python train.py --encoder_arch="resnet" --image_size=64 --crop_scale_min=1 --vocab_size=53 --encoder_channel_attention="eca" --encoder_widths=[80, 112, 176] --text_encoder_layers=6 --text_encoder_mlp_ratio=6 --text_encoder_fused_qkv=true --text_encoder_positions="learned" --optimizer="muon" --orthogonalizer="polar_express" --weight_decay=0.2 --adamw_weight_decay_other_params=0.01
Rows from block 9 of the image encoder, named by matrix and row number. Rows with one number belong to one channel. Each number is 500 + 25 x the weight over its row's rms, rounded and kept within 0 to 999. All counts start at 0. Numbers have three digits each.
# convs0: first 3x3 conv (encoder.blocks.9.convs.0.weight, 176x176x3x3), inputs 90-104, a 3x3 kernel for each
# convs1: second 3x3 conv (encoder.blocks.9.convs.1.weight, 176x176x3x3, transposed), outputs 90-104, a 3x3 kernel for each
convs0.87:518495510466464480488478458488498494487520520493497504523544556500495521465459478493464471511507481498513483463477514498504477487502504509515502511486511499519511499553529491494515493469451511502508485517517495486514474461469517533495486483467525538567523514506504515519525506478491499489482478486512485465491498488468503492463517508478489479489489467514521503468471488478487507494512507502525511530502518
convs0.88:490486491495492490462477480521533495540514483476485472507533505477510509456473508514488512475452499511512524549520482532514502448494542492498527513500484493469484458508496449472522503500507511515484505484508491464498514524520478537560472498587528490497502529508481530535489505544522503540466504525473491541455491513529502482533520510509471489528499473572563521506500534473480524522523516485495482478490518
convs0.89:467462471496498494488498500496507498480489480525526526484471506486478498495491476481474454476491456520484473465472479482486488444447438458484486469459487481475486488485517518546535493483467506506510513528511487498491545539512504486471463470448497490492507496518503493507496493495505523497480481462469471467512502492546519519499497514490489509479480498526532535469470473468476469480519533503531511509488511
convs0.90:543513523545521529552545523470472475462490484485498495475480473462482481483511500511503502527492512546518505438432435480467457495520524480486479467476504491484503489503481515504457503477461499514532494513506512488480491510502506528511486504487486507501505520509478500502500518533533529515508509485467459456465459481492481484462501518493490498463480488478493487507506508490486480489478463502508485515527521
convs0.91:501481515497491504469474482504534546512528534539547544497519504490497502483470509471515518431455451501493474478474542478460506543543558487505535496486503467458487463471485483470484488461474473473480478462449512489480522510521470468502467463483551545561543533519559549535492483492498498502512498488530542549489502509494490528500494504484496496512507471512487492495496509491473496510513481515538517528546543
convs0.92:484504511509489507494512489474492472513474456512485501478519525484525555447520555493496529453475485452507530545477477517513484531512507473494489484502500496507505529487486540488498543487499521500494496497472496518482546494489502459464533502503512486474514513480499501486509496553497486561472489509477517592479496586469499527503508494511526511481539504500476485495491474479511488505512488485495478502493480
convs0.93:457497543473504496504482500456476489492533525482516489504504491479480508454483496432469463462503452510546487503517442468514476474511518507520539516506505504506490468478514505512475554525486498488512508467471495452481512493497489488493449449476501516492482487484482472488525546526517524506534490502434491506419514529434515506495521544472522501454491499523512460543519465509500469482522513490479485486478501
convs0.94:457456450482485511506522540512516573485488492520518524481528573465520525497535520442490506458487511469491527479464474503491498501505525485490476468480462495513525466513479500525538489523528513502502490500484477465483499471507518511580475488557479470467520521536480485505527492500492486480466518497486496508512490498512515531509511511466460469491512507492517492506500489481485476545521473540491496511495509
convs0.95:473475497509497491490496500475465482495507517540538546532545533514512530486476486506521481516524518525519541438381458585599559503580535508540494486478477483480476492515503528544525515519539486533520482493494463471461534518545514522481528578524440420465533529497506559548539522522510513532531498506526540496486475464488501512507519507528506509505486477523484495522508522518516546503517520477497518472450456
convs0.96:465509532478485513481436463496499502493527499475489482504493463495499491480497505542521494506493540503511493520483451505514431491535459459496506485491504510490485482470582460497531491463494464455489482473502495480465482506513507487465486501458530511511540506452538526467502538533509514519507502527504496502493467481510510512516510479520535483499524489535511463509516498522534518539505476536493483556525498
convs0.97:583560568550522529531515523511479505525493493520484504461470499494494522493464489583583522512532527499501511468607499473637508472552461526538519510506505517515479536463512530485494521488492482498489462514499508525500481504469481534464468555445464577490477554438477503448505531535526553544487477481527581485485547467493507458513515527504515515516529519496513456512519477536525515506492488505489504472454465
convs0.98:505527539492509519481458450465463448571560526563553541499479472481515499515528511567547503492494483433476448500542502479499516536566576486477475495492482456466476535510490518551533488483477528512508490482515496510499567600577489507505454483483500541522450484532515521553470491487481516501493519499557557531529530521456464467525488488516532519522520539510490490509508500490527498490499495515483493544519527
convs0.99:496480499459438469494483519484480490504508501513514503489517512471502470476500476512508496526552502526512500483458449517504503511504519525529532497494500501499523470491471497493478472486480508521522503527492469470476508527503508504507466469470528515505517523517502506485483455469495473470469461482518484498535502521537463479479464492470466460459452463479483493504503508545521559473442462507486507493504525
convs0.100:509510503474506497484490495530536489510518508510520528543483452544503462535521472464462507517511506519509485460554575528512482500521499549498460505487466502477480480501534499490518523474506533512492499488513493497525476528512500509495492494477482517528506495482504499452495506512522508503515499492461465519460508530481483510522495503509492504500486491465498548495519536526513510512495497506508471513520447
convs0.101:479478497506512517511517528529516544505502504474483497497503490491478482492490484565565560563553544540520505507524491478487473480493496433436463486478493499493486493501477505508504471492503482499500473475489455454457485507476539528508514514507491515511484488473441447453494473464494475477513500499512535530525535526555569555526529506514504484529518493510527525466471463455459466503502499507520521475487484
convs0.102:520501487451481492502524518514540528458500475489494462503478473493491465474493490535509485483459467557494449469491508547524487497465500470476498472494508528514490509539513489527500486490510505507486512523523497513491526545514517554561510492478461459512514484489513468495489506522487504495503456449459507514467500520586512472505471485559534493509469460518518498490502476510499510478484505514492496504495513
convs0.103:444463489480480495462483493511513494468494482468489487495490488513512537514515517509539498553533563502501541523454483525506534553567528482515485482508501479477478493474482466486466530543520517519508484496501496523510496466500493449492538506510524473481510482508522514488504503487498516520483478518489498485480486477447460480471483480485468484476474474527509498555550570532513541498492484483495476479500484
convs0.104:456463481506497498473466485515512510504487506494500492512481494519502509520491514485511523574529510535513486495530481540567489457468433460454457497507516454468480500489524493458493486478497506483505509491515490486491445452443502480459546551523509530487553551493513509466480491478504500514461495484417426468464434459537516478514490485501488478512513487534505507534539502544505474473468455475488519482492483
convs0.105:491498471485515511529532510499474474486463467521520509488529533487496515484504507499509515552498506545496468519470510523527498490507478495494525490484529526489518456524520437504459461511479490518519472509530465499530478468496483471479480533465522488505527506476483521495517476473521497472528510499473507498515461518556487472488527532508534511518498498495453519511491516503532503531527489523521504481495504
convs0.106:475470488493482499497496509509524523456468474437443463510520521493501516521523485509500469490495473482486503478494478456463479535532526501501502483489470480492484508499472511511487516493502491479490521524508515530528450452448478502487534524482512529511553573543548541526495487501484466481467456479490475493491482459496509481509541535508532509481508515516538499464482513485463482501492465490481482469463459
convs0.107:510533513508513501499516483460477498467477507488490497498501502471485490473486503512513520495532565454495480509517472518517454558573489497525528514512510478491489502482551488480513439479525493491517510500489495497487532538520518526530468478522500507484478494481488532524540506497500497477505501441485501495491511497449485496508503517519496486514497513508471480479473525469463475517513481549526491530503488
convs0.108:468477497486475489536522531493483451483469454532500494453471476477517487518502480565506513491472504534534554542512480465468467481485495520529537472507508500505508487472469514533498509501489517486473504528488514508474514537523479521510494482448499469461476483478499495493464517535515546558538525511538533519521492463515506471523546502502535521542466428516500537490508546503501498465494482487494497465500526
convs0.109:489529502519499486526451434503506485501467479511461490535504457501515478506496497490502470496494476489450531538517482466502519504486520498512496475494489490485473434510578475484546542475414499497527476506518515509508508500441476510498524475501540524520474509554503467525513526489506506514516495468512498500467466478501448522484498537490504518510509510509502502498481487495485496481481483496512516501508544
convs0.110:543504507467471499475493517496494467480461454482475466513534486561526473550499490476508547486549538451487471512494490467458480524477484510477509475458484488499528500488488521508494511503465479490509497497470501485517470478537466465540507490536516517499501484494507473485544492518514458481502488515492453454550550545459493500506488491499499519520504510459503517473511519453490485496493490496493494496512500
convs0.111:460459449475481488480485498486495495481483476472468461493518510490513495516521509538547528510529510498529535454446493516540581467498496492485472485468462501505508479481468447487484454494484521511495518500495513530541532524550551534538506486481483486492498516524461467474490480452502519500498515512497505516440475463491513474491517510496523514512500500530529538483504530455468475486477508508495494488480476
convs0.112:529518517526499485514518504536537527490472449512511503476495516478517528466479508514510528468493517511520513471523502456504507481505502480492482499517507485500500464455437484479462492490474481484513482509507493506520475476490524515524504485485476490475473495487487470478495465477507473484512503481456442458581558579493493514495498508511504516490493489493480476477490493480487500505520533480493507514500507
convs0.113:511482487490475510503496521505536541481510544459518528461498505468472503478519536465513525507532514521539547572576473507540489535482402500499506477491517488524514445449444451457485454467505487494482481469498543500520510535499473533503531518482516537485501543486507487452434447466438480503478496505482467487496486484480503490500518524491501476498517487562564531534512467541517487503517532519499502493482472
convs0.114:488461516493478515477469522507524494507494505492503521509517531507514521506513536530552486483530494437485489586514497465471504499482514475483508514520524523543536483488487493495518506496513523525526552530543515508524517471521471475512499502535499468471474491500543551541490511515499497537515513540510470427492491480442504521510522510479491512496487505504536507503532484455475459475488490473469484459462463
convs0.115:537526461522516493492490471521523497523514509547512488508490473512496457513499485514520506516500468513544468474536570455501561451498548521490475515508470536505483513500463519490487512490503496516526462487494460502499454487532462485546485501526482503508481492535508501526482507490458494493459500472484494467534496441547538467483472520519493490514512529538486501497484493495505480483500543498499551488513530
convs0.116:480494507485467512492496517482486469483528506468507514464475523498498538509484514524527536464484490474517538491470454500486488511514490489463490503494497499479491514506460529517474556515489481489507553547499532516503507523475514512481476487466534493462524522491494515502474492533508504533499509539546500483516482478521489485530496507513518483510495499503466462573548517508514494495493494527515494510507506
convs0.117:499472470502521533513514513484489488454483486472495513491473478493504518468492527545514505509476513503531495461508491459491468495515552499495499483492476478495489477511520478515516520518514482482519527491517567524492477496489513498486484507557537528520493495493506526520510489504512512539522505506528498486510523522499521511537523500448485500443446467505499491521519478520505510491488483500508493492489460
convs0.118:463469461496503506533546554503495518500487480512507488512475467503477465518496477496497502511489498486455449462462482469463488455477534486491476489482484491476467466476493487484493462450471477500506498515530488504507531498496522505490509505505510500496487478479514521526478482480487511530489520545476461475472431453506470489493506495492515487498511509482507514458470495484461478495494495502503515523510502
convs0.119:524514522495484492545522509484487479497493493493490508489495500494512504498520513491464465484461460498484479546545479522528509501514497525520510485492483503465465515490482500506510485528509488482467507497500484494509534501456489518473494509513496502481497504496498509496482502481503512523500473478502480466515491482538510508513544509509520507504525488495492471546540518516489493462492521485492508541544543
convs0.120:504524506483478477490472459528526528501510498472498485470468478493486481543538516529523516477480479488499461473476500500495511489531523485494495485500498503501495546525522523523522502483470493503497494492503476459484529517510488489481449483472493487484472469465499495481468442421503493483529547515481480466472489474475498480516485484507505500499486465526520522514523508466487482478477483525541522526517498
convs0.121:540438469506492510482514474490525513489496504500500479503488495494495487490504503494541511448524458536498496543494511534525508454514542465483481470498483472520524572487433566447513528499509488480498506513488520475462505458488494442488453454545511495495510486514498488507475510523497531487532539472483504498515513497526527514481490508496538516499513497462532519476521499479499500502502537483506505531514487
convs0.122:503476471534490492511528481477491488470471534494491509503523510524527486527528496503498454491526523519479529509501512465479512491512495488520495467492500492498487429439547577443455469542456506475470499514503495527535527557505490521479514506475495516528490473501510505482481476485457499504490502488522489395513525505481486486510464496531497504528493487465486489509505513528495523490488477474496494482486474
convs0.123:486508498496504517530515502507501498468485488449449462521497523482471501520504532508529506513483503516522489466476445526533498478503507497495483504494515517522529479509537477501512493503488486492482478483494482512515453476461490513473492520492505496472514501467483495480460470513487495513519525516537551530503514525487495492488492510514503505502484512480489502547545540519547546528512477496492481510498493
convs0.124:530523561546472460505463504516486478548535488515506491463515540481476497541480469532498515525526489484518499544513437466494524462526572489510527539495496522513521510498467467478483494530496504512506501504503478495475530521512449485547496527553491512460440522529451532566506525512533466490534505482554511497515525500464497548501493511470492522532541506496512510460505511500484473518509499468500501457487498
convs0.125:509497479497475451542516508488488492495502502489520497524512500498490486496487495510488435552546455544560487555538532469486470484496460501488484497500498515498488482499487484487474476489505482467486508468471542522513541519522489497511495532529548538491475477451440459450536489459496458454498492494501494475502538506511553521518489454495495490494526513514527515531522498476479479510509497500508512512538508
convs0.126:505507509516517495519511472522540537532539543534534549511527520542544527536513488526530516534536497532547498466487506474471481468463486466485491512510506510506499491469481452465468454466436464463494491469502508493516495476472466450450485471480522538533518525508505515527535540529556536518574549497523522509498489485481471452488490485514498499509487507513494506505507510482503488487486486490512502516529515
convs0.127:499521494488458459544506503494533501481496484470478491474498526497495501491498481503494515486513481522488505541450501555446567545482516487476501486472475473487494510565446461518451497510498481490487491462468512461473527464479507437482517439478506465485494460537477465511496515489507510498512478496531485494484493476472478503482563540505493503472512491477480480497474431504459484500480517504489516483526518
convs0.128:493515506514469476498470472518537517487504530462464485503497512479506515506532525536496499489499513517494474530458529495456479497439508488505503501514521478498506535442494543478503494487463519498486495494472499495499523470517508482507521476498504476501519502509539517548521489494516510485478498500481542521460504517462453467525510520528502498510515467514538483501520462513525503489504502501492481495499500
convs0.129:514536464475495494486478516483523519488484504518511502466483460472493456506513461485532502489461516500440559446503493450473483510508492503515474497496509498506555496501492496477507467504502504535512516510531518486481458495483454486478490532501451506538479485510516506508472475450492510486514517472494546430436482514459447553499481508492482483489472492510490507522465515535494508498500500503491506512496481
convs0.130:515539539501527524476470466524538516528533505533541511539514503519515507506501481516482504518482489453477486523531493521533481520490484517486495490475487490480470499467481495467500465481481508485506501479523492480507512493511509488482474468469512492450514493458528490475473487485504499499478447469544561575498517497480496489513529499519503497539535541482533504470506481494542503465497491489516487463465459
convs0.131:564519552513525541481466500499474468482462480459498501486514508519527511513531514481481485514516528517520508500489510521499460498525528566550541520500483508508519490453490517525503484500514516502524503510509508527509472480492470511495468493499516512506496529490480526486524510526557550535495505484514451455498492490490503501510496506501504490468498478496471492509456491555520531492479467491481492458449479
convs0.132:484482487476477493473469471491487498445441457467490509499526492498509474493497492524524510540558532469466495528538516488536522455460418445457460484487489499497490533512496513500478507489507489507509481524492502515493529525485498554483534567464535525523515536527523526502525502502498517497498513501455432449552564573481472484528524543485500486497514488522511509526529512470467451508490507500530523522546528
convs0.133:490527498482504486498496492515526485505499494500486498552573512498502450477488466496484461511525519474485504492496514476493479526524488499481465503490494489526541465480494487525505514535509507519496476459484520503485480454476545529525503542571483502504446471487478512488481486489533522488505504518483469465474489506510560530529486481504519509462485480505495507539492492497462462488501502510499498525492498
convs0.134:485502499447454479495489470495509534534497537506488487486511503474482482459505490451480470447523456474505450454480527514507510497479492521521531469471464526532527499519530482501502479481502476502509489489468488503480508482520487517526468512509478487506514524521511514507483505505536545524498502490489503485437484452474515476501500516491498500518541509511515527509500507456462477487489492497472479478477477
convs0.135:457490498470478480477490500477503487474523498452487469556553514534527496519534487463478490461513507454512455491446514464515499502541543489473492472469459485495467486522541502500494480476497508487496516500470528491482483481483480478456565537523510521536470517526491518540508596521527554494471492506475479473482500482488530495466549474518533462544513469457456488482497514501499489475505493470507504488521494
convs1.87:501493502532516490532518520491503509509507497520518498462466475459466472425438440503478475529527510523513519499507465479501487478482463500515531486479495497492475534524467537534526574521511532541538539513520519518516506513528515521509522509510498503496512525519479495503490487490461462467451478489479471499500510527456458478481469507467462490492474495500497511552528551516510538520523523514533518489494479
convs1.88:490491442480494459465460429495466457520501490483499500465481433489521495498525521520537535505502506518482494481506480502513484495518499493501510523525539524535531447495481479517490511484512482474461476472464434467454519499474541489481518502510488488491487494496509469482533523486494508488496490481539504564482481542467480509484477443482472445470477480510514474522518494491518529494496519514509515500503507
convs1.89:499497516525510530483489500453481498452472495472486484516520511527526513493494495482456462487456463512487480513503508500485507510512493543556536502523511482501503473487472463518487493529504487501510476477483493493485513527505533553534551563551450452453488486474478473486539546558595587579566555557492474473499495519456463478396441473432430448448445445541566556566553545569550525465456456455450459456460465
convs1.90:502501509492480483485469500483483483493501502501511514541523514525519502511516500510495504533506502536522516532499477493462477497492492534525510546534511497487460484484463459459501495518531491480472536530525543529537504503501503499505482479482500501512497506516477495487540538529526527536503521528490500489512518500537528516513511497496511514502533556519522504506519496501498491498510502508523530497511521
convs1.91:506501510510517514532525518453468479498530548508527548501506494506515501496489486519523499493508487505501494512514506473456471491486493501508495517501486522512502522520526518511516512509482495487486477475480467474487505507511479492499517505499452467464464486478519528504514505512498494475444448427538527500554548509568560532510515502545534508535544536540542524565559536546529508598575569583564550560568556
convs1.92:442462522483494503469478477465499533464501507491494493449489481436474474483485490471464486466480514480480511514535508519544514515520516504528536501509528529532550517494475483469465448427468526523517523503495533512514522522501517508511517526536470472482476472498487502515521508491514497482526512500571519494558504483568517482521560549501533520493533516518519511513520510527545506482489475478486478472457446
convs1.93:543495510515490506524496502523524499499508491475476492494484473517482479539519511463505530468500536460500527495557526508538511487489493490499499504510498523521533475491494504527505457509500468486513486508528525519516475496516488521533477527523510490496503511530514513520504499514485459495483438465505525546490502537479518557531484494535478493538474454478495529517502541532529537501502480508507494503484493
convs1.94:514552526500512501511537564498548548464492491430450479476481504496504523490521507468490502511511531488492525458477486466506507496508506496482486508511494536535516469510509466487505483488508490465463474496475462482461520508508552539536554550534522510505515505530533524532492448454474454464474459463479533547521530520482475487511487488540532531543553535507517500517511531507539529526556570534557579524515515
convs1.95:482505485461477442457481464465487477495508474537556519494481499493471488504494480480468479451451463494494486490437465453394440536498506437459437421453453444479472489479474462465491469464475520512502514502492516512499564527480513517535505482494517534518502532529504514507519531522544547532507504485505505491537547506493529493474467484461477481499508511490479466468474440507506458542540539500489492545541526
convs1.96:474498505488492506490497495503496527481463505476466482547523499508509504499500504485434447490442475510465518473467462459471498473464474494486492493482489476476465505510517471479493480488492527520528552541529554571529505478495523489483531493493495517525507528535497506517514516519521551528528558526483485492482512521448477508494495498512508503527511501510510494521531516501515504464465465475477475474459456
convs1.97:517462491505474528500466473488492484475493514464456472517491530501462516539496542495456462496476494519497516480458488426432461450430474505502504472490484463462481483495488497471490549508536518526523496517511513509499484487471484503481507523506528519512530520516512520531516513521518522529530531543501472491529526503505505485505498516472474501455468489489503519487492503498494509480481480477478462488471463
convs1.98:516497512489474503507490506559581569598593587522525539473472508511503527497487479510477480486474468504491489484506492487505502489523520479509489496526507460484483477463491443463503543518526464478496467464447475477476523533525498480476524503486519523495522550543540555560518504485524510503480467485515492476499495482499506507485501496518525515526522503488512516480496508521508509497515547516521527534532512
convs1.99:536526529498494505533540556494500480506504486526511533527499497518498487508478477541530530497481480500486487511517553541525532499470481504524529524524525557546530548534532514509498499512498506528519499503500514527522475457469486481484475484500511528502500518496531526505486506489491499478470464448514539500542560527498490471542518507511487511525518535535538536519536547450464472536532525507510515487487505
convs1.100:493505515463501518453509505462479501522532564529522526488502487483495509491507531510508512484500531513532544502522514494514521511513517442462473490484478501480477503527545458492495438464473488495490495510497505488499521555545524543538554528509512494482504490469491511490485479482479483486470502486503500494496488513470465497470468460487495482472468479467490485469505511488521543478494515493483501513522528
convs1.101:503509520525517496538528516467474509481482491479465468480484487516530543510524522480462463485468475496496489522510502527527527519521518564546534539534526520520514492518499508508494510498502461454460511509508521529530488473462552541516535530524472480490451455479443455487509517512508506507535540548526514497547534508505499459532534521534545529543525504492501485504509496508514498515516509529533535534537544
convs1.102:485514499467507507492506501538521517500520516505496504498494493509493510530503503507498484505520510510503493480511489512527504519484476516508491502498504514499513511472500511503519540502499520524517544542508523527515511495480507478462505498478464460489488470492494486491529514526532535512539547540548508515561508532494482484501481493521496479537510523519503492511498496496484461484486486489494495473494510
convs1.103:499494487480477475476485486496497503490484464531521511525512506538545522528542518483494475488470462491492480503485503513517510466486490443464477453476477459471467504499521500478510516515513508512524510485486520503503472463485479461468512494491524525524535527516524529539501504491519516511506513508512528495519524511546534531485502502484505482493502488492491463502513491505510495474481469508507505515526513
convs1.104:498474479489476472479476474527550522492481468531521494521471496507500512500492484481459450440441441486472479514490453467450425458451447495483503477475479447438430493498506500494513510501507471486484471506504487508514492442430531534519522530544513500486517519513475493501529521531512484512502516525473461485537516514523504498511493486498492468502504491505507515490504496520510504530523509498493462506493467
convs1.105:486483497484500496471513502506508513498499530527505513485474455507489477528525513491484501488493506491499495471483467486516486513528484503526517505533505515530510525534479492482512503471527520505465526539489492537507542538510528534512505516522497531530520516514516492504510537540525543524503542533533516534543514540512497509457459482476477474489496510491470457525511493515521504470473471464473487484484498
convs1.106:504505489501520494516519528419401428480470481530527533488489484514498503534522536494464472505511505495510510513497486518510502525517517454490493488508492505518513491495499474491507467467499481486485466474492495492501482473512478477494473474461479462463476463466479469472496482490501491510545529546496490506456433445485441445461485508507518521527529510513525523528542528521553539498498462496502486500482469
convs1.107:504523516494500484489507446565545526520531531474494486587557500544546513532535522514503494497496484524525517495515494499484489507504508475484496464470506490488515560507512515502503495522537513498477481495487464481475520499507493497493475500498474450468474462483490469470539536528529504514524499502503537529509547544495522516504498500501494492494508502483495497528532505490504505503494495525511517498496500
convs1.108:524518554528511519558522519481494530485480506513517490469483480473482477477507502515499496505511521531528487514502505516509505522508512472474491503490491510512523486480474533516498504462455535504517533513519502499522525534525533533525512517513476497507490499501501513514507516526508509535510520520509535484517552513556563535490544568498526520513541542510517496514503504526529518542544503549553517554552510
convs1.109:513502527493524518490531509481475493453497505499508515489479497481492514506528520476456460478464495473494502504492473537529517477502503516523506515529504506497516492504492456468511452494517504491476539520508544549524469475461503491490525512498509490494503509501465481497485457468499480472507521515459463466467498471439447457479497499502513505534516513484477492480483490519529513519531525528506525488477477
convs1.110:480486467512509486497476461542517524518535509483490465477509512452471496449475504476496509481471496480473501492478493496512493490516501509499494477492501483495509544540537536531508481483470499494466466469469482493487495496487489502495493485490490507482486491471469461441518524521493491504520500496468480503446480505459479502553542487515515469510498485491492455463460435465454447517498482498479471506495492
convs1.111:508510510493501501493501510494480479504491492525524494476481488476479481501512495462463473473485481468481482481486446460482440453461459496505508525535525504514518507485480550536512521534518479482502492511519474483501499503513456461454473471487489503497461458461475485484458450454473464468485483488501488493523497499536544541491482489496490487512506524503513517466464472444433454449469496491497513529538546
convs1.112:481472463505499495531516508460469486474481478518511511476493529498507534503510537458455462465455460499490483480471471475497484522522499490496501487502496491503506457451461469458464490473487483506495484509506479487483518527520553562552536533523526514522536521529546527541497486495482464476456435441494489501475486498500514513493488488477467483511484484510507508488483498450444450453469478469487491499509515
convs1.113:508511504491476492497493511505516517510534518474461456473474475505499485482504481473491512442467500474504514477481464483459453484461435466459466493472485474448460579505485540476481531487495496473476488494509493500500534533482515515493509507509481523482495514498495514520517500498508494506529526540520489493531511496526510498485494491496481524492482511525516515511519528501518508485469462472476477465485472
convs1.114:470489503485479478446440430503496477494504503475483482505482428493502436499524468472493525518514520547514510537507495561516498523506496480476463479477484473484495506485481522524501498513498431448437463472443454469461495481500514516518497505517527524484526523486525511473504483450526487472523480466478498528486510524484507507509499511528524530489488488480492451507492438478457410515493471486485463471480469
convs1.115:481503525508534510474536524521544555547521551528495513484475500479474497502496502522494476512509501519520504506518508527529522530518546486505513500511507515501490493473490492451494486460509459470480473485495469460464496520518515518524528532505506537532518547540537543536449465474441456484446466484508524459495499471496489455477477459486489463486482472452483476471525495476511490477465488464463501496476518
convs1.116:510506527513497517515508533484480475512509492527536502529498481491475467486509479551511494515497490492490495510479472498477463521512504455484495486494508496481509530518491520530496521541523491486495516510520516497516515491479496489480492479493485495457489493455503507491522518505520500481489487460505492483504507487536540522539535536528554524528522505554547527492478463544519493529521500500488477508488470
convs1.117:519520528503513511488527530539539529535494514497452498469469486468462477496519503492469480488464444503490468487516531484484489477465486473491506489495519496509529560516525542509509486478482541541522553556531523510507522530522486522520513513511508511501497495497502489500502504464507516477482517503509495490519503500498489466468464480485497495487456479513496509485478502493499509486482477486515502511546546
convs1.118:521514502494495510489474482442441456470482488514519508488484471479489473440457465467474489465469497504513523485488490510493514522510528462467475496503509514521523508484482488470465498476508514513547502496539502495514509514505505512498501509500450443431500502504512520514503513502511516521533532538518521516490497481481488474471477504483493500519516515522530510501513506500510501489500498493507504478483483
convs1.119:528497495521506508533515498511511491518497476517500484529539534513514540538517553492492486503503481530521513475459462487495482498491491501506511531536544521524518488495504463472499469500526440428420495490480508495490477470490468450467496467450462468479484483493498500495503533538502520524488510534507510513473472456510485469528534502511522478496520474498500481502493477494484463501506490498485475502499501
convs1.120:511483477489475471500483461533525517500490497491496487530505490518500495476480490500506510490491496463445457535518538531514526535502493497487500477472492466485495472477463545518498524491472474474493503506519508488498483480498512514529488480491505516516527543531506520516493505517523530539491504516452452442505509484517539508503516521515508498489501521550559549498510520485505534520522528478486493451456458
convs1.121:475509494468473487498491502537542517533536515501505476472516480493515477487490467465442486445446500468475482487513483507531517498513505454467458479486463449484484469477475466485469492483401488480517500494519485505489525511493506495469491500494484527510503483497487488492533528529545492513508515516453486507471491505454483528479499497503483470484479477495485469504502470481494467505494490518524515501495495
convs1.122:519493499531493476502490454475480489478489493483491501501525509511540536548565549494494505473480514490490481499492496514511466449462446519512534522527529544547553544500460548561484475517515508512500500490508514453478520530494547536518517507520496487479508514509457492502480490496490509487503497483486494495474504513465528536477509516503511529518514543511523517501503535544534528503497483499486492495479473
convs1.123:516510528532506516551533544467493496475497513464466467562551535582554551547513506497503494487496499496498481526525507502518500479492486507507517509506508487480475450462476437448487463479491525531493509512471526531494511499500480465443477464471469473498453458465470478492473480511493504513478484493482496507506513525469474507468482460523515471523518495531532555513507525552528576519536548521541557520531552
convs1.124:515534532482488506511483479476438460524480453527523492543511493518526499520537518460480476457497481477490496454500505479483496493477493493511489488501527460463487524455466522438472478460500514547510513536510511547534528525509509500502491498527495470488518476476507473458511522528503502511530528510512479499496457480503465438463437435480476495470485500507527518487513508500492467488477471481469474490482466
convs1.125:498520502514526521526538516528541537501486469480450438572544534541512506523495522503496472515514478511487470528548500499486457501504502504519508510505503504496464489502481495515501495508530487491512496493524510498509542525523539507519546538528470445470484463494495490513520497500467484489480510539523500512479470468480481475513479472490472485506474476515475501529493513505476479492475478493484477498477472
convs1.126:480479478485483487487484486519476457551544534522523531442415389491485458488489470506532522517540530533544531523539501514547515513554530521518507525525506529528517535514498520511498494505515508543571507523555506508524500504505497488489480461457543495469557501471556525505504491466525512481499498476493517504499519503510521511470475492513524524525537537526503538506482510512493511534500490510489490486487490
convs1.127:504490501478505496467478477497502506490484474506506503518543543534541538511540556484470504488490458464490472472487504491509508495509482469489463470463463498481476534538513489510539456466484503499479533497503540511489506483501502513535482524526511500522506499495476464479503523553526504527516506511470495506517494516493495492516498507486498502508511491522515487494513490523518489496503513501484489519496516
convs1.128:498506509490503523507522525492489500516530562475494535494527527471504543466507559534497509514477487477452468507486517514491536495482498486501499493515523493513519468550547468499510449474483512478477524488473505490484487469476502467489519502513486476490494481503500493479525515519529527529527512496567504530545501516538468484486507472481486468486505480488477482515494497475464455526526516509509501484486504
convs1.129:506503540515490500505525509466498506470473480485496494515480507544480519530486500507505511550536561484490516483519515487543550502520538493492503461502511497486486487520515492480486504506504506511501519538503528536527554527520503499512518512515484472498504484496492477494527544556523551553511533531437481492512537521506479510489469494475478495468471524494510503487486504483490484493479477510493503501494500
convs1.130:512518512485480489497477494533541549447436449480476478492488517503479499520507533512518509506500494516496489523511490523508488530501489495490466513510485505504476506543565486508524475479492513496506492481512485477511495477490516507503523528531553552538555539522548527520483478462503473450536510504501483505481456473474464480512529537513495513540528524497468512490457505452431467524519534498480496475462485
convs1.131:480473500490476504491502522488471489482472485507501488499493496452446445460467476559552536539534515521507514497510514477489510490498518489505519486496511529537532498481463539517501518506494532514520518511514485488496519512519512520524519527532500526524471477480467467464465490484466488473475479466478493493474501480501525505475496502497509499502512496509509504549547524549551516467464451488491475486498483
convs1.132:473461461465456443488487465611621607499508506500499498508496502502488494482454468491465452522492498492456465491473469523537507525527517467463466482500481491507490478465483463480479469499499486528496453472465470477465438450440473461446508508508549534512521514511555563570515507505488504505466464465473472510496499520463478479488465465512512533546542569513504515521527543474475491538547529484491482489476481
convs1.133:500498490514497497456469463506502494498514491503508513524527514489495499485493526463472463477458470489477453493482502488490519510517531466470460485501500496521530486510556468485523479502513434433428489478481457464477513495513476471486487496489485475481472466480491488494515510514522509489542524514480470470500515506509515502512499498498486462466475487497503508531515520534518514484517490484500490460476490
convs1.134:533519520544534511511518496470460462476473473483497483479483487493498507462464492534516523550530523547532524519491493472462470473487491540531498485488452523530508510498473492504493491500505493481494501499500511524533466445445501489501496494497453471481495505504490503507490477475541518504521522500458481499519520485501518480513497489514518521531510505491470464463446460512506508536515510518498493505506492
convs1.135:521493498499503504509492514499487499492502506496484508463469507448449467475470466502480476500490489506520522528527520513482484540522514469483482476488499500475487555509459581512466513479463518515501503511521522481501525535519491508499509523521479470483503504502496514516549546527509510521512531517463529490451510489478529489481494493492521511525563536553519529515505511518505503524504493543527511520514511